config = dict(
    model='audio frame classifier',
    dataset='synthesized solo parts of chorales (CocoChorales)',
    train_examples=39062,
    noise_aug=0.002,
    time_shift_ms=100,
    n_mels=64,
    hop_length=160,
    input='log_mel',
    spec_augment=True,
    win_length=512,
    num_classes=73,
    output_stride=4,
    arch='tdnn',
    norm='batchnorm',
    activation='gelu',
    channel_attention='se',
    depths=[14],
    kernel_size=5,
    stem='single',
    widths=[384],
    label_smoothing=0.05,
    init='torch_default',
    optimizer='adamw',
    lr=0.0018,
    beta1=0.95,
    beta2=0.99,
    eps=1e-08,
    grad_clip=0.5,
    steps=7100,
    batch_size=384,
    epochs=69.8,
    lr_schedule='linear',
    final_lr_fraction=0,
    warmup_steps=210,
    weight_decay=0.09,
)
Rows from block 9, named by matrix and row number. Each number is 500 + 40 x the weight over its row's rms, rounded and kept within 0 to 999. All counts start at 0. Numbers have three digits each. After the name is the row's rms in percent of the matrix's.
# conv: pointwise conv (model.blocks.9.conv.weight, 384x384x1), inputs 128-255
conv.166 096:551532471532490448520526403485456492455491550474491480517461530475529469475501460510475496477477494531458488468465490578470491523506523502513536489569541519508465527591451461526471500481500524486546449470537458536481512523455471437549609488512522504531491469513482433500483492518603435554396488479462446541474521518543508390513453530505487488375449590483452482490496433514522472447505
conv.167 102:454524485454456459543528536463567457509438462451457409455526525486498494560547525546521553493525576484504529512505490502513412489520541520487509496545471529528481496412538511467540543510497514530521419509493520483491490486493531511496489464466550486421505567553403474551440474480443479533501491421471529431508493483518528497464517540466483486461500451543491511538566460470423462425496
conv.168 101:445506497502516482503426530456462523553499420463470436532518528541477527494512425431548452490438502474455544472552554570515518428494504513529449498493528469500491542463471439499501510458531512484504506524492455432484540532503503519501539472473491523515525417458457444448421453504497472485507536453461531525489523541484525525513472488438533527496469520501464470535568549476582468505534
conv.169 095:443452510506492532484533503505471464541548496443451539507447422546496528511501494444567432509475469499524588402475535384473495526493432507532430506450488503491495489439540478511491481547532467474430489440459539490473541502470488482520551487459487525543502516469489401482499453499475488405527517471491573497396463554557537504481487381428496501490527408498478493479491531483509452518509
conv.170 094:489537506524476410512460497490472574510545492419480535496482417515483550494466457502494480546529510458494552510511509556491544551462488467511503469501443427461509500512509516513483496526562510490474481483509492470457575463467453466494654435490436521475487496518474487473532527503619527472546448481413458516498471562595487489457589488494543476487571447453468458490528495541503513510476
conv.171 102:519458528473532527495555604506432501548509561482544524538439485505505423440545474491491478527484446418493524510457505521520424540469546489431490468499532533511496487379514480572517462501428429436442511452471493510512521486537475481542421512514504512465491507480536558502515448495469482463516466458470436427505468481469472409521488542504460422543544408510493473453434485480525486525489
conv.172 100:526483517490488528498511503501412471444534462599489473503513517479484431449503462511552452435504496473489490525494465483461459551467517489502493475452524501453456547500455523480435509480455497487524526502522448509633492432503489508481550523544477472434494474468620570499539493484466521437479496488490509486516505493526516450610410503494505441530491547545504515508499476509511488568523
conv.173 102:503576430443471459498451501458535518469484477561533506481474535505500477423480496523496524449486534463521477578595529489557434506502462494491543499494511502477452519519535491514557495495455443488498489510503499477502530510478426511489518548489518489459457548496584489524531443574568525535520454469484436473559530476548455512452463516414507545458499532427450550404420565426451533481465
conv.174 104:470484481484526497548598560477418503545518547507445462531529468464545513380539479503521440522434467414525567514482458465540490499464540517480464487520481515531543488470489504568501446433491509421489421439545484466534524461564489591465476417526476521513511507479536559472475420439480423478432445492496514517436466530435508470541498483501509522428452486541459510435516450510491545500474
conv.175 099:512540547513499517551496526454416498470461461401478513519497567494462483496513467494421539463554479514500576470542521417529443443437573403465448461493512607543486516463490479517478543451472478508468512462490580520444504488482524521518425458515526454478484555549466514457508438517504466540511525529479541452494486524466531500449513493503529515542431462478427453446500540520483441519487
conv.176 099:525504524519516467490515476544549487396524497442560513486506514488482479591471479429500466483481464547459599473519544467504470412516463437519481503510546568488489484539463504425500507429514511581410506518490534528483524501499463540516467490518564485458464465543451448506463501423471537457485427531501466395532501457515461549483528483532431421497411476439409410485533492468552457457541
conv.177 097:538485560450481505519522498508513523489464396479447466473516478532497444553579489540484496505479550475446535534489452535487500487397560535506518461535527500461495517485516511494527479512538498487513563498542518433545451526456517543442468411469512533380486485424447505521456436512511501516536506431487476497469459474536555434528535470481480519547486499584493451526538471503501483558581
conv.178 099:485488522536505572511524599504477566563513496481477504488481512467484511461510454494536473569494552442505542597511397575529510499427549546498372387494531500518545437497498489547513471491502512494458537465558542450528527492460487518482515503515461545517507499513542601526485471495549550503508478506502561481557505531466466531458442489538437560525517465531515451487504488489427501507452
conv.179 102:481529468496516460494502496414421562516455510479477546530474472451559463423504445488474539543497509471506483537537462556525511511440512527512487478509469475502509462490469444551521417496483426394478462493552445489460551518484452474483536409502457537514496475470496538501538458487542527479471451552444446482445469510466489453495553490474426505403473527493416490446478472462479482464422
conv.180 100:467479468505477436477467461463491528471495479528521478437489511489476438506438493499550444471464505449477498563515457531460471498489444452452467473444526484542486459508514451478463468453480487497528442501506446472527528474469443458487585536517467490494462513430568508462508450529420488462508453440439501442496495468515488529558508440465482500480498508435475507434492457459559452507449
conv.181 098:462541486491536444559552491511463504444527508459515539512410549475457477475496464497464464454509490513487487510497510438486492488362509473462464481586534527562506540532465480488470516477536497512536468389512499500488541439480526576565624454485511507468427563527516418525494456523516471522483440532440566465446455531490523377484526469455435501470458453484410478471550446483515506492524
conv.182 099:508533466506473435481505484475539499462488470512507487481504484477512520482487569421526505518477551541495536466482541488512512502488517521491658563484418524549504526554450551497491500444457520511556569488504457473461484434547488536454683483477469517464488502549470470538508493559524507475475482517543447447475547523477565546452529456511550503490522560481477510530474461535471539508490
conv.183 099:506533497469491506474452550480543479464409482512502491489505514457493455528498465539548506490484475504481644512513482500498485435512550506532460541565526534551533478435547504468499396472489489455497561473497545553425428423506546539564459512498513467454495518501521530503519459531524465574529518509517540467460457461541488417447535519511464552534456453486449489491528544526558480497476
conv.184 100:507485502487473536502511548489451454516553438498442547529513520451475555425483526502618517471541460496530543508509446503476516567486521482528419519497530540501535463548520496518524533502519474504546506503462516495576501469515523528465600431492431522519518512547569501487535489481527552447461543532487545473581507490538466612565427456473518509478542513489547431491497563525468435528427
conv.185 099:459484559548545446468537470520541530532534410506514510502455516592489481530554464483478458611462520489497461529466542544486558471446532564547489435538504435517544469569506507480511470516494467482438524534525421507479540504376523528535476467496529594511543421497475490483499497468506532487528487572508492468435455507512481446482519424562378520506442461528422497537516524490538483521568
conv.186 100:519462498474442481469456493485560506458426494534387480422449513471487454549480508509484505435437514489482483543538434495487423450436527486442542505554444499497483472532505486510561469464496536481551507439482562478529423477455520514480582456402488461535444448478496507498502458521496497480413466533534525440452521501514499419460516506513441495544441500526495494507511458489427525535480
conv.187 106:505490500561491460485539527531489557514490503468468493455488485486543471451513383517488470496479473463541468485500424663513529432514466494445438481612422504526426394502544501538426490571519503532405456458532498485478523425478472548479557450474532480475458477494442494495510479483462480537447445441463577527475472422515469473482551464536460508477469427486459511462605487508473477453498
conv.188 097:479439502480522508466568524512495433536541565523651444473464467578513444535524487450478504504424481509470516523485567522492442500539478422429488497480484451502492471527575452526511429517484501488493468454455517523466497485436513529534546615451475528520455453474542492421429521463456407464539468501472497383486471479528465450511482477544394409451438503437475528495469506490548515415565
conv.189 098:426441500499572500460537456489519495456506489450535478493491451506507422528474439447491480545454461486447492520531509519559550357472493506512495502515522495500524439578465468495469506407449451468513488569488457485416527471509484564518457470505532563526504455458451488488463484410433456496473451522446469470504520469512495432446513483556378504414402505499430521454503477484582448494525
conv.190 106:490531448503500481480560524418439461479534463561514468444485464501496470483446475489588510501451513445509533536521527537524464521441462486485529424488473542475508491551459425492492505435488470485478425515516436473525555482450427582494536510531476525455517482452581471482493447489503449479451448500448525467510479477501512490564396455443471537406487454480470517440517497424468498513482
conv.191 106:510532427461437483500413500446482507438501509522541531501459496533484428507495500549505492410517459413479506554545540491503431489490497392490456498476487494413505501507557462481546473491489468471487495489463511427539524486458514485490542548508448470502473478431623477431481444519554477485491499468446468497509480479557495478492511436474487518465501487440515455466489567541491506479533
conv.192 092:398490454564480562503516492474453542493454488497457515520511455507517446444539539441515553509538470485537583471521467517397519536547453490512505500493491416422528572460530548479411543524490548482442462545504466486545449471534493540493592502564495447479555473437529460534514490532521505414473533522499476538396542493471521447517507454501537463463507466542509476444472512477491511453514
conv.193 097:451483484467481496483430569441446460544514455481389526518484560487448516481521441504513536500484507455493645460516511628509495515486486513440444488496575523490458438449526466446465521520485457447479438465448490502523468549479472529464519473443491514508477511472465431489495499468501527494500527447482491510556532453566452573511475579388525504464542487501516508508589506521552488481484
conv.194 112:512499524495467485507570542519506474511484570564500584517566532478514509494492448489440458526494413443517541503515509403467465497469445521470481483556607534512479506548488477521534551483507548493542564418526520495526498533522527540514558479511501500499498532531546522524489517489563510469507494505617495491515533599521533523500511483449511539531504522576524502571497503505577524544486
conv.195 102:453528403493491484496537528417507445378519429554498530465492491477494416487434510499550538470535496485545529516530519488526436531474468446522487496483560569478497511515475520509466544476465436502435471561494481479512525556511443521508522483524525486447504558458560481502515450523537501468514495494447543496511494481637501496485457471411470507382466467489428494430491522464562487495502
conv.196 100:519492503534495505516495562559411514487530491501441518545443464462517531417499570487511546494515507453560433546521437473509525498449511507490579490438528504511507524557390528550548493455514545480551533464542509513523534482542454436531546493476476518461453493521537565524487459539527486495501468448500509540497458513464539550438481462490548540501498497482530418382448486518483512477481
conv.197 096:501493485430505500470419566467470407514483502596541519493527516500441400442460462535549500452491484431467465532517489527504433505458439417457485486461502514459422454494495464441478446452528473476469547519527439468519513462421477461536532554491465506431429449460649533468474507480528503516525515424495470473537453526540489497568442479401461518486511514474547461515485518536529580500527
conv.198 102:562496468494485528472481522519477490446528553461460480479490513469532559449438467523477538390394431497447516473527511495443511501507514440486431471533510498403498491546513445552531463510534497473494535464464556427490476543422473508498520426452471459553482426455520478457441489513549492459481505487500481540512495522521483582484542489520540537509549477485542443473498539508517423483467
conv.199 113:482525472513483585506493499532477493502570468420523520526493438504503507491473441515580435494526490482498571444468516499464497529469486521521533522481524487485527496552533513542477527543515441505531481462498599467510500496518504582453589506517448550527558578462458473542477450479489470528504498561520653460455505505592569484453468510495488482510520499537460529467414472499503507522489
conv.200 116:493495459502503520481493584502479510466471514503476500478531533508551524473434419442485581505470529443506589474488440684495487448466467513443515530545601534532472459612556523510510512553461459506531477488477511510498469580534496607492535475496450459495531450511486486519484485459599499490502466498565504493503514489498494628533565549489477487512499476553511507484541493561577494499527
conv.201 093:449470506498469377495469515501532474524469466460473507445512500439493507474490520480520474467552496572505463503495482474546506500574420491541447510584501548572469487524446539406445538466537483480587509522479432574491492399506527502587510473515572465390470564558470493559521529493474511553548519549417508490496490458468413510466523506516499471466540573477481435550537470551471504493437
conv.202 104:542554474477493461504475474471502460504482464488496448509436500499504500507464491432657485504456495515479575511514546578531510550477497444517596447494475495549483478470520488470458442477479529503486490558527432509504509491456496493489562487464462468533458441519478496455496577498463475629452517463530452512503523492606446461523472493551489486532520393436508506437452493447406579474511
conv.203 102:478491414513457507496507475463552500405558512468500511468533460449530498523462518493539519467485424487484541462501510498435476500507454473541489550491562522490500493531490523453450453474513467476470505492459564486533463543526438560480508446482531459478520499503456360464457486532507458439437538421488503508517432420502487553476515501485536538465500442535499433453520543477568456472525
conv.204 100:421435451507458487398453495483535449526443496448461442448495505475520515540449476435551480476454516531480535435481472523458502417519441491475435527483492370532508450499516476508498523518515475532502484512414495423455406511514472514476457530467490473562525492507455487527448482496427517503453525491470543474458502523540434533402461489492507514465471481483446505508537516418495510478449
conv.205 098:452507487458489446521511530514474345552562455555481499499455490527463556402464502512493523464517465497545491489489532517528520495518473486490521486520520535529464511494471484470512511535499459471493515452454450536460579539527467458585520547476510490471462584561479497482515453500485486487519520448489509502531498534548455503393451537455547510516505517444462540514481487425525517453470
conv.206 095:540489505516420481497452492559489485402512419455481483432493546415421561515478516425461565426532498530484558490528489527500501458460455500463503456487505530525491487480406507427499617466500540670530482519467487489511493468458504465483516475539507426456482542577502477443465519501464574484468485529509492496533544479489537608486485455498493488548478468453497385526555499477404455473467
conv.207 095:455503518452573453556523547521524460525492464525565539542509473576438460587528466541430504558489458454468505525526532450500466437452542433482551486465492482425522540510508509485551420500467436432504529561474471514463517458509543449502496540502494548435463476426556558483507436471487477506582480485458439479490445526527546449486598489585522475488456511445498443475481530540565502468564
conv.208 100:426477487528459537449465500520482353501563527464531397456435453543500509531474502413488523479494468481548528461511562502463467458478445453464497463506494452454476492546502468452524493552517545490456535472506547494502524505413473506523525539487553458537486515510473493450372474506446408475529504458539569484442526547526541441402448427489491462504409421441456477503520490426531516358546
conv.209 100:448549443509415491532401452476493560528519488460464524532483454518537540469482485528424548475512498471524555531512486480495536531492509469516486405555481490424514564530542446481535448547527486410477543437519519457525530528473497420485581485462527515421445503478503475500519515531547528460508477471479491529522466504502552490437555488440556490466551478498546479523510512456473509491514
conv.210 102:483523465484443519536474463510514485472464532498485490436433548515518504526458517509470566482436508514526545517500466475490440448467559498461520425532451495532512505539543467518519428471505530491513478422520567479473459485449545517499541517390511456520427473529499476525446504522491483508397460536556542459439511476461511444452536498509433537482420456512483513514526460479451472501499
conv.211 096:460493512476491452523520535427500498512505440475445481435454527507470534519486554576475583493554551496541576532472451556500499530462508468451484505477611519583496410414517500475501529504526484474501435525529496527489504495479526533563545472507521472464498592567513430493516463459441462498565494460387529490520422423539512539496520494416526497496573483494545477438567453502484468525471
conv.212 100:527504535471539430536654555492528499597546585515442464538518486500567507439534521503522459527449465498500518503466489534469475557517518516548486476505480510494521530473503513556503483477515472469457406506523496518520568401559492519521468449507515541554495510536492526513498423435485459417443453493502493509474438536468448481554493532540546496446500481501485533472478436489474534442445
conv.213 103:413520483535450406497509518467538583460513466475515474500482515500481492511551463524545450548467520442447548592530534471498489487487505528520478489534489490475539550480500494467483516523471410516424472501489491492522507495531468492482522498588489500429534557459475523513442374538471471534502374478389462445513532493510489522470574480482494536438494407529442484449441492441477478481526