From a checkpoint of a small audio frame classifier: arch tdnn.
Rows from block 10 of a small audio frame classifier, named by matrix and row number. Each number is 500 + 40 x the weight over its row's rms, rounded and kept within 0 to 999. All counts start at 0. Numbers have three digits each.
After each channel's rows are labels from the 100 clips, of 14848, where the channel reaches its highest value: "top examples" is what is common among them. Only what is clearly more common there than usual is listed. The data: synthesized solo parts of chorales (CocoChorales). In brackets: how many of the 100, against the usual share in percent.
# conv: width-5 conv, dilation 3 (model.blocks.10.conv.weight, 384x384x5, each kernel summed), inputs 256-383

conv.261:541509462520436538545530499476462442494488502454465478468502517505557536476450497477472449587610446567572546506489509494500517476455486546528400462505495520534484478401506500561575479415507461512477480506472508482493445588479505455380484443509544523434471488513575521487530516548487514527464442531524492557520510534471506560477520490469532527456460573550504519507574477493484497556535
top examples: note G#3 (92 vs 8); note F#3 (44 vs 5); tuba (40 vs 8.7); note C#3 (26 vs 1.5)

conv.91:470519497470519516439498504510447472486480491528495507496444538419453454527560456519467418546456561533420512583491425488511514496472506507497512494439520452487459523390526452474524533597513499461562512492524472479540526522470402510494443534495539512483474477506427488490404420466396480441521422468528506502386507544530492479448476508531510453476525501486457460468461530547526518529345
top examples: note A#3 (53 vs 10.1); note F3 (48 vs 3.8); note G3 (34 vs 6.2); tuba (34 vs 8.7)

conv.301:383474520538457518489441463435450499510476462463508548458463447510473506509460539484513461508446459548504509532475489542502529506490562477453435505449489498473472443414494531497451501508478502470554454463451533477482465510580485510483453493528508504546509522498503546531439507523491427539452516512511497547534458519483472429556430503536490444486434509496499499492473556491562471508490
top examples: note C4 (98 vs 10.9); note B3 (47 vs 9.4); note G3 (40 vs 6.2); cello (39 vs 10)

conv.64:492465534497504546474397437415497474507472452555490526476448491564480492482444503513494432477422531496467503466482466524423504447470546462541483541530504461460465459574508526546450469595510515458533478421476505502547499487473461558419446521505500528556498479532497508504418510475491446541506468508520510510571444473475495481510462457504468520517476481550580556501497462509538486479481
top examples: note D#4 (91 vs 11.1); note C#4 (56 vs 11.9); note F4 (41 vs 9.2); note C4 (33 vs 10.9)

conv.113:514485508522517500530408495461450516555409445587436518550452537426513411551536476462497495480482568481503454478515496504490524436468498445528509564450460424501538427524522526540480499663551512484585513442499467497492500524443481493505526476514519516462477496464392494463493516531444406490607484496539493477434472469522505450438475476539519468503479484497502454506490505534491492485507
top examples: note D#3 (60 vs 2.5); note F3 (44 vs 3.8); tuba (27 vs 8.7); note A#3 (27 vs 10.1)

conv.89:533536538468538573457476488537520506511542483504520521485511542523518448499513412577500532575489547549472477455487466507503462505529487542483519553469551510535522501518483466428469530541517463479427495511487481531552573485472497510504518530495570579467520443464496445548437479539486504499537477488509530475472492517552552466509563515541532482434556535525469451565498498522509552496484
top examples: note C#4 (76 vs 11.9); note B3 (57 vs 9.4); cello (43 vs 10); note A3 (26 vs 8.6)

conv.299:526506391441497542529478479490498530567482509552514554507443536525505469515478531496539457508475505487513546439501514534494504504398467531477482547499481516505468509470487459479522475542513496373487515504534546556471506502470494472361493542492536508581480447510514539360496513518489501464524479383463475508518448469464504533456506491531535498482499454519529563335564416520553476478489
top examples: note B3 (95 vs 9.4); note A3 (72 vs 8.6); note C#4 (57 vs 11.9); tuba (37 vs 8.7)

conv.128:486553506448534550444543448477542577532497560563530534542541553547466529478493456545465514504404520454497536534528434498494512509490514499516517490512558506494524506508517449509473441542505477494438523432489478559511572383451519560492473518563507531515548470524481468497458476442526527537555474494540544429513495525529530508542470547520516528532530419500595502521519463457505488524513
top examples: note D#3 (93 vs 2.5); note F3 (47 vs 3.8); note G#3 (42 vs 8); instrument: tuba (35 vs 8.7)

conv.271:465440495469524583474481480410547505531486520552485459531460547525503483489474492526493475477458525426573478488477515504469522505510463526544517487484522401551493500529556493514473534516530466445446508468431497496494507429503507557492456478544530567559465482537481487517427524469606415488521457495484547466603460527568499498509555447487473583558489483555560541493576398531432510482520
top examples: note C#4 (77 vs 11.9); cello (34 vs 10); note G#3 (30 vs 8); note C#3 (25 vs 1.5)

conv.354:457562544486540466413551487484538539498476473524511562466529604493460521523521496530430493539498504526470562536559438506563522499490577535490540542468575453521520511481469475471536457528506496505515485499513490541465520485547408525570476543518492487456514460494472555481378420518484532450488500437531440573474529510484493514522520580528501481438630531460521430521459521556548534541470
top examples: note E3 (51 vs 2.8); note F5 (32 vs 8.2); note B2 (27 vs 0.7); cello (26 vs 10)

conv.314:484469475499471514473432458543465504490559490494464509534486517462441480424452493420473469494421490441521483488460459507499454476451475465460512445465474483433486495476514451496499441433483427449365520451476465457495460459479525499469506487456452508492462514483431463472435468458512444468476471483476509400501477519514512515485528487505433442501532428481465466479484484424495463472440
top examples: note D#3 (63 vs 2.5); note A#3 (46 vs 10.1); cello (37 vs 10); instrument: tuba (32 vs 8.7)

conv.235:489507468638469562524401488485444478512469512541485455488462476486512427456507494500444493508478544457633481497488561478499463511516514498483464477479461472486457440496527508481485461490495497400502509492481462441508505495514613494392478518536524557456432545415444547510522541512538523544518498469508556440558506561553512515515487494495500486487448489547499523557578570467523469490532
top examples: note G4 (31 vs 7.4)

conv.29:480365492518502495477494501457416530526459447437495564495484378508480438486425451446523469497503465448536494516448476512503528427524510474419434551506502420506520540448531571491489512484482442497532474466499570467439460555503509488468510520508537513546494476554398520547478476493518427494488528471517530540529511482520477442488479421446492445494438510513496488488499444452553463525514
top examples: note B3 (54 vs 9.4); note F#3 (29 vs 5); tuba (26 vs 8.7)

conv.119:486499506529585469561544558585507523542526478561515494575507513464544518478470496577560504525513526495475493590486510473459510484508492517542459481480544547482541508464508496512563530522549513468476526542562549474482538435496497474522601484571537485496486573561507472503509470568476477441576496573460504446460436503537592523522492539552515421555457450531467466445472463488509531465428
top examples: note A#3 (82 vs 10.1); note G#3 (69 vs 8); tuba (63 vs 8.7); note C4 (48 vs 10.9)

conv.67:512530533550530530385490492517567554493506522556503529544523538506480445449475515462473516518438589495471462469479497527512433595509508454484536565495471446473503499545478495506484477543475563516491475478495471453532529472584477503507473487510489491453515538505471462499405468533448478472583532498495478432453388524470506537510459611581457416460565497489532406509469572496528500514485
top examples: note G4 (88 vs 7.4); note A4 (70 vs 9); viola (26 vs 8.5); note F4 (26 vs 9.2)

conv.188:485465476517511528409483491501538529520558515524495480548426487525409391514465511496502513513421553530551491461493486564472514590521514504517488512440510542519529526505524478486524521494510511439431509510470499440459481425544496503442502482494480506517418517542571519537427443496551481503529522485483469459558423497533513518523534512583497472501448451469491510499557493526440521469478
top examples: note C#4 (81 vs 11.9); note G#3 (48 vs 8); instrument: cello (38 vs 10); note C#3 (28 vs 1.5)

conv.328:489464489477485545572475496404487357495489508496470414492458489530490565514474546508425478508524432488527479452516494386480486472487448506547506465547459498481488443530520521506493506516530493512451502517488452538456461504433494497476445449444475538486485507468531450486522571458543499525494473514510524523544487469522484472473530465409501548504515540510518579516540378492373481495512
top examples: note D#4 (51 vs 11.1); note D4 (43 vs 12.7); note F4 (34 vs 9.2)

conv.92:527479476498537525512494490438455442553424502488565521556486507482538473508524487531476526481465469460552445481498553537469551457478522524506449460490479488515428461479538522539512485458466457511515583547490446453439440485507524545464443535529568552415544527559440535477463533465508505557539489516574492476518458524461468493466454470493508483436452514557563462515500474500485515557499
top examples: note C4 (40 vs 10.9); note A#3 (37 vs 10.1); tuba (29 vs 8.7); note G#3 (27 vs 8)

conv.352:457532484495543561481549492521499541482484506478458553511543543477510534516484430512484487503479471464390510504477484528542480485440526501458505530502518405564475491448510489477477541556494444486538505423533456492482509519465466563485393486500529459496514512461465560453505461454469514512539508437520540533471518549535474521440482550483547492456524517474502416502526462510510543555521
top examples: note B3 (49 vs 9.4); note B4 (36 vs 9.4); note A3 (32 vs 8.6)

conv.43:497514506516487476464542492490538566446502497503519532498534525508516538436416538472522467477466430396474519531507477488551474465487480435499514491512490421496490542506507502552476499476490515583471448394465521529438509547423453497477473495501485398519528471504462501518419466555411553500493489473521463528478452481483468436472424539466454504466512521486550440524488382452502479558433
top examples: note E3 (88 vs 2.8); tuba (36 vs 8.7); instrument: cello (34 vs 10); note B2 (32 vs 0.7)

conv.216:499594480458422489451527528516500498487506463487543531463464481454427470500487460468538511497486457528479488528460443486523539468441541497399465474434448570485429437382492477505498533465497483492465473465472481472416509467506497448536533480472532498493515462486505470420430478470454541448428475450532492532431531559468429411464475504543533458449470432473486529424454537587526466520461
top examples: note G4 (33 vs 7.4); note F4 (30 vs 9.2)

conv.232:514487395480468490479484448542464472407523514481453486517478450494460498414508518542469544536510451505517507515450467435436498521479492530502330495496523496526501370408503478466558458491534483430469504455378481505493446532520493429469474423434492414469457510465533469548500487473499501474505411463453440496437499561601490490482462474489504506435415433442522481437490474485498501516535
top examples: note A#3 (37 vs 10.1); note A#5 (35 vs 1.2); note G#3 (33 vs 8); note G#5 (27 vs 3.8)

conv.31:429408519491511540436494497416487422503465504519450379515427417516458485464495477516470459472490512494469465501485450489406490483512517491542454455495464473489425466495547491503430517518497510496527556444469458425579468428494456533516421502503508509504462486444486529526473475415544463502489438537463511499537494507539461475506489427440472542481417499507488528498510490462487494432519
top examples: note D#4 (84 vs 11.1); note E4 (27 vs 8.6)

conv.322:519431478462499525523503499478522545549490483503459514511513435513534522445454479515507476517497468493519434549474497504495476409442501463515429555521514488495479477570496516566476529482499462529487525484446502450463506527461466507475531464468538497480512466475487532464467487517431467524495506516568515491513412509526499444481390451482491485450396498534554498503447501408445499530522
top examples: note D#4 (57 vs 11.1); note D#3 (31 vs 2.5); note F4 (29 vs 9.2); tuba (28 vs 8.7)

conv.160:483578469469518549472542562431443510493456482501543451492466500433500501496574527378489439557449483460529526492522498491521555544460503530456478376545422478473463506508476441492582499439474455474569477445531454506507525467507523550490481498562513499521465402573471602435476494510532517507476487488537490478525464510483420525484459457490486482509429535515519522454566469526523499558476
top examples: note B3 (25 vs 9.4)

conv.95:479502453472516545479556474463530409509514500533423501470516463490503495538567451556437407462441473508436491527572461537479474480458530488500552496476547456445503544516546437487502505546490510571538575443501493472520530414469390509462413460529519512472502440489511518496501447522399452533455474445575500538501501507530528507491467509474490516385519515535480526448500498503499538551495
top examples: note D#4 (50 vs 11.1); note F#3 (29 vs 5)

conv.222:412413492494493524497496472484558504587487505447517495501481532482510465528488473561533484520513519485483512473503507533454443462509484504482562483446523495478522536446481447484483639492454442522418487539478547465498528431499460476468514522477511581512489477448447469493461497494518387550536529506543521477513520478542485513497556464480457503481534517477479420528512471471506506528447
top examples: note C#4 (49 vs 11.9); note C#5 (30 vs 10)

conv.35:399544515501492485552490473445497495501468469504483483465524578494527553520525442473470457489451543460472487456503516441531479516501529491485557484485471452496500509504488452451492514546434524495536419468469478520554528377458509465512466549531453490474497463498364445472495507503540489483490488450532477458532489478473490478485491510490431451508539506454480476479552456535519515530451
top examples: note E3 (63 vs 2.8); note F#3 (35 vs 5); note G#3 (29 vs 8); instrument: tuba (28 vs 8.7)

conv.219:472470485503474490535496466475421556497418380464515545523483513444499482567489489448528439493436504402499511437532527529537403457508474448471537537486515465492574565435513509441528485516475492485557536486536519531411455529495501477430488531487433494479476444485474480533520481495510460506512495451500487496497481494458486479503554435452520442475514486481451404491531393463526485516437
top examples: note C#4 (67 vs 11.9); note F#3 (50 vs 5); instrument: tuba (31 vs 8.7); note G3 (29 vs 6.2)

conv.151:503557495445508535487495454444521431487451514529429464494524558519492561531516505536387472471446440463523531477578512446521538481483518484545545477478506419517521483521522447486502507551517454527520505467437470584461541395446494488486392472512459517470500461495525489469486515489506500525527530469509515501542521524516484512548547501444428532480585504486542541531562396493448489525438
top examples: note D#3 (67 vs 2.5); tuba (41 vs 8.7); note F3 (36 vs 3.8); note E3 (34 vs 2.8)

conv.348:484511536546420585472483503518479500492495467516536493493491450461452532481498563452507472492522440451510517536496470456547506483463452466450463410419336499476467490431444487465464505444511504465538463472460523513508533498428536450521516472487525467511490509469484542497473486511431576463444505477472513507448549546513442492463426511488466463444477513455451545486494483419527445482458
top examples: note B3 (28 vs 9.4)

conv.309:462470517491496520460455547572452478504519513463458488541514473479387479459477516501515470573491435507412490469453403520540488472487440526526488507468525492563466459452571526569531512476539472557481591490476512486462474566485395462454435494459492490507462541517521580480417441396507450481532488528545421580503485559551457503493493463518505493497505552508468469519479470429480469588449
top examples: note A#3 (43 vs 10.1); cello (32 vs 10); note G#3 (29 vs 8); note D#3 (25 vs 2.5)

conv.39:437434497509496500499528503481476577519448432483510493537459530543542516487440482503588462472472546398554490529461537555496503467504459495486510524481495462573467584457535518513489530491496490498481508476490546499492486511508528506476505499497521491598483469558455507521472505490582425499499482503496481517608425510515525478469556448497487464555473511529487452484576425491490494502481
top examples: note C#4 (96 vs 11.9); note D#4 (33 vs 11.1); note B3 (31 vs 9.4); instrument: cello (26 vs 10)

conv.239:441518522615443544451461491462548512506497541591441450478437429471456492482479525515378478508510523440572451539532522455512474548471474508521432465494457451463488406538524490537473500520492526480489475475472435460505504492466550472490478425517500506444427507432513509484508462511501501448495537529472550501526516555512522484506487551475531546427402512499518531547517538438493475450574
top examples: note G4 (76 vs 7.4); note A4 (25 vs 9)

conv.203:443486529453569540532568556497547434535516544563528453502453437522454529464444496553464473513474451513473490547485446473447516513481491559533449467524497570443458510508526451520526480514496560479454537538557408475501465385455461523512465518506506518527436529465537527488514449466549568496527467568427491458516503538531505472492498519445516595523413442509534564516486413502499507445502
top examples: note D#4 (68 vs 11.1); note C#4 (56 vs 11.9)

conv.336:498425507457526482493570518494445486481485447513568469520449450470485497475417495466541468463456459494535520526409444506416520484522438530489475449497452544495449571461539504504502444469480527465447525533557487504496418442446484458462521507512494514530516503515473507492492457432562541512487408543460470512509524484523507458433526484488504495534438388494515515508507438463512446431458
top examples: note C#4 (95 vs 11.9); note G#3 (56 vs 8); bassoon (31 vs 8.3)

conv.41:467519492574445506528450492535513590530509552536449490516489488440528500534502501505497519514521521409570449522544556486515503513487457458474515509469457433493477465535524523529437538472530468495492512489463540498442526522463624465491527431521503515452512506521437491451502564480430450496539562491522570523464500528497529484497478551559512463478487523503467433501557579369464445468544
top examples: note G4 (100 vs 7.4); note A4 (58 vs 9); note F4 (48 vs 9.2)

conv.70:403532468536526577515519557604485465548549480511447488468469491458459473546544469560384491536514450454481492520569473467520508542473471527449512474488513463476503503506473457453509534493524514451480504538498507502535563483453517480516455529520524575451488518434491504473567484447515495453510521437519548531435563568559539511493557508462505531447497498487452484582500498459537517504467
top examples: note G4 (42 vs 7.4); note F4 (32 vs 9.2); note F5 (30 vs 8.2); note G5 (29 vs 6.2)

conv.77:511500505501492503434442496501468480518487516525515444500443468407450482515517546435470482520449467519516445507503503518493526505406483472472508438530407468495456545545515473505423534455538547474565587510507463461432479480519460486514432443463500516480495512508473571450448474488490475504514478470489452463506489452490447523474500505542481488479475494493497490493478561528457426395492
top examples: note C4 (66 vs 10.9); note G3 (55 vs 6.2); note F3 (46 vs 3.8); tuba (37 vs 8.7)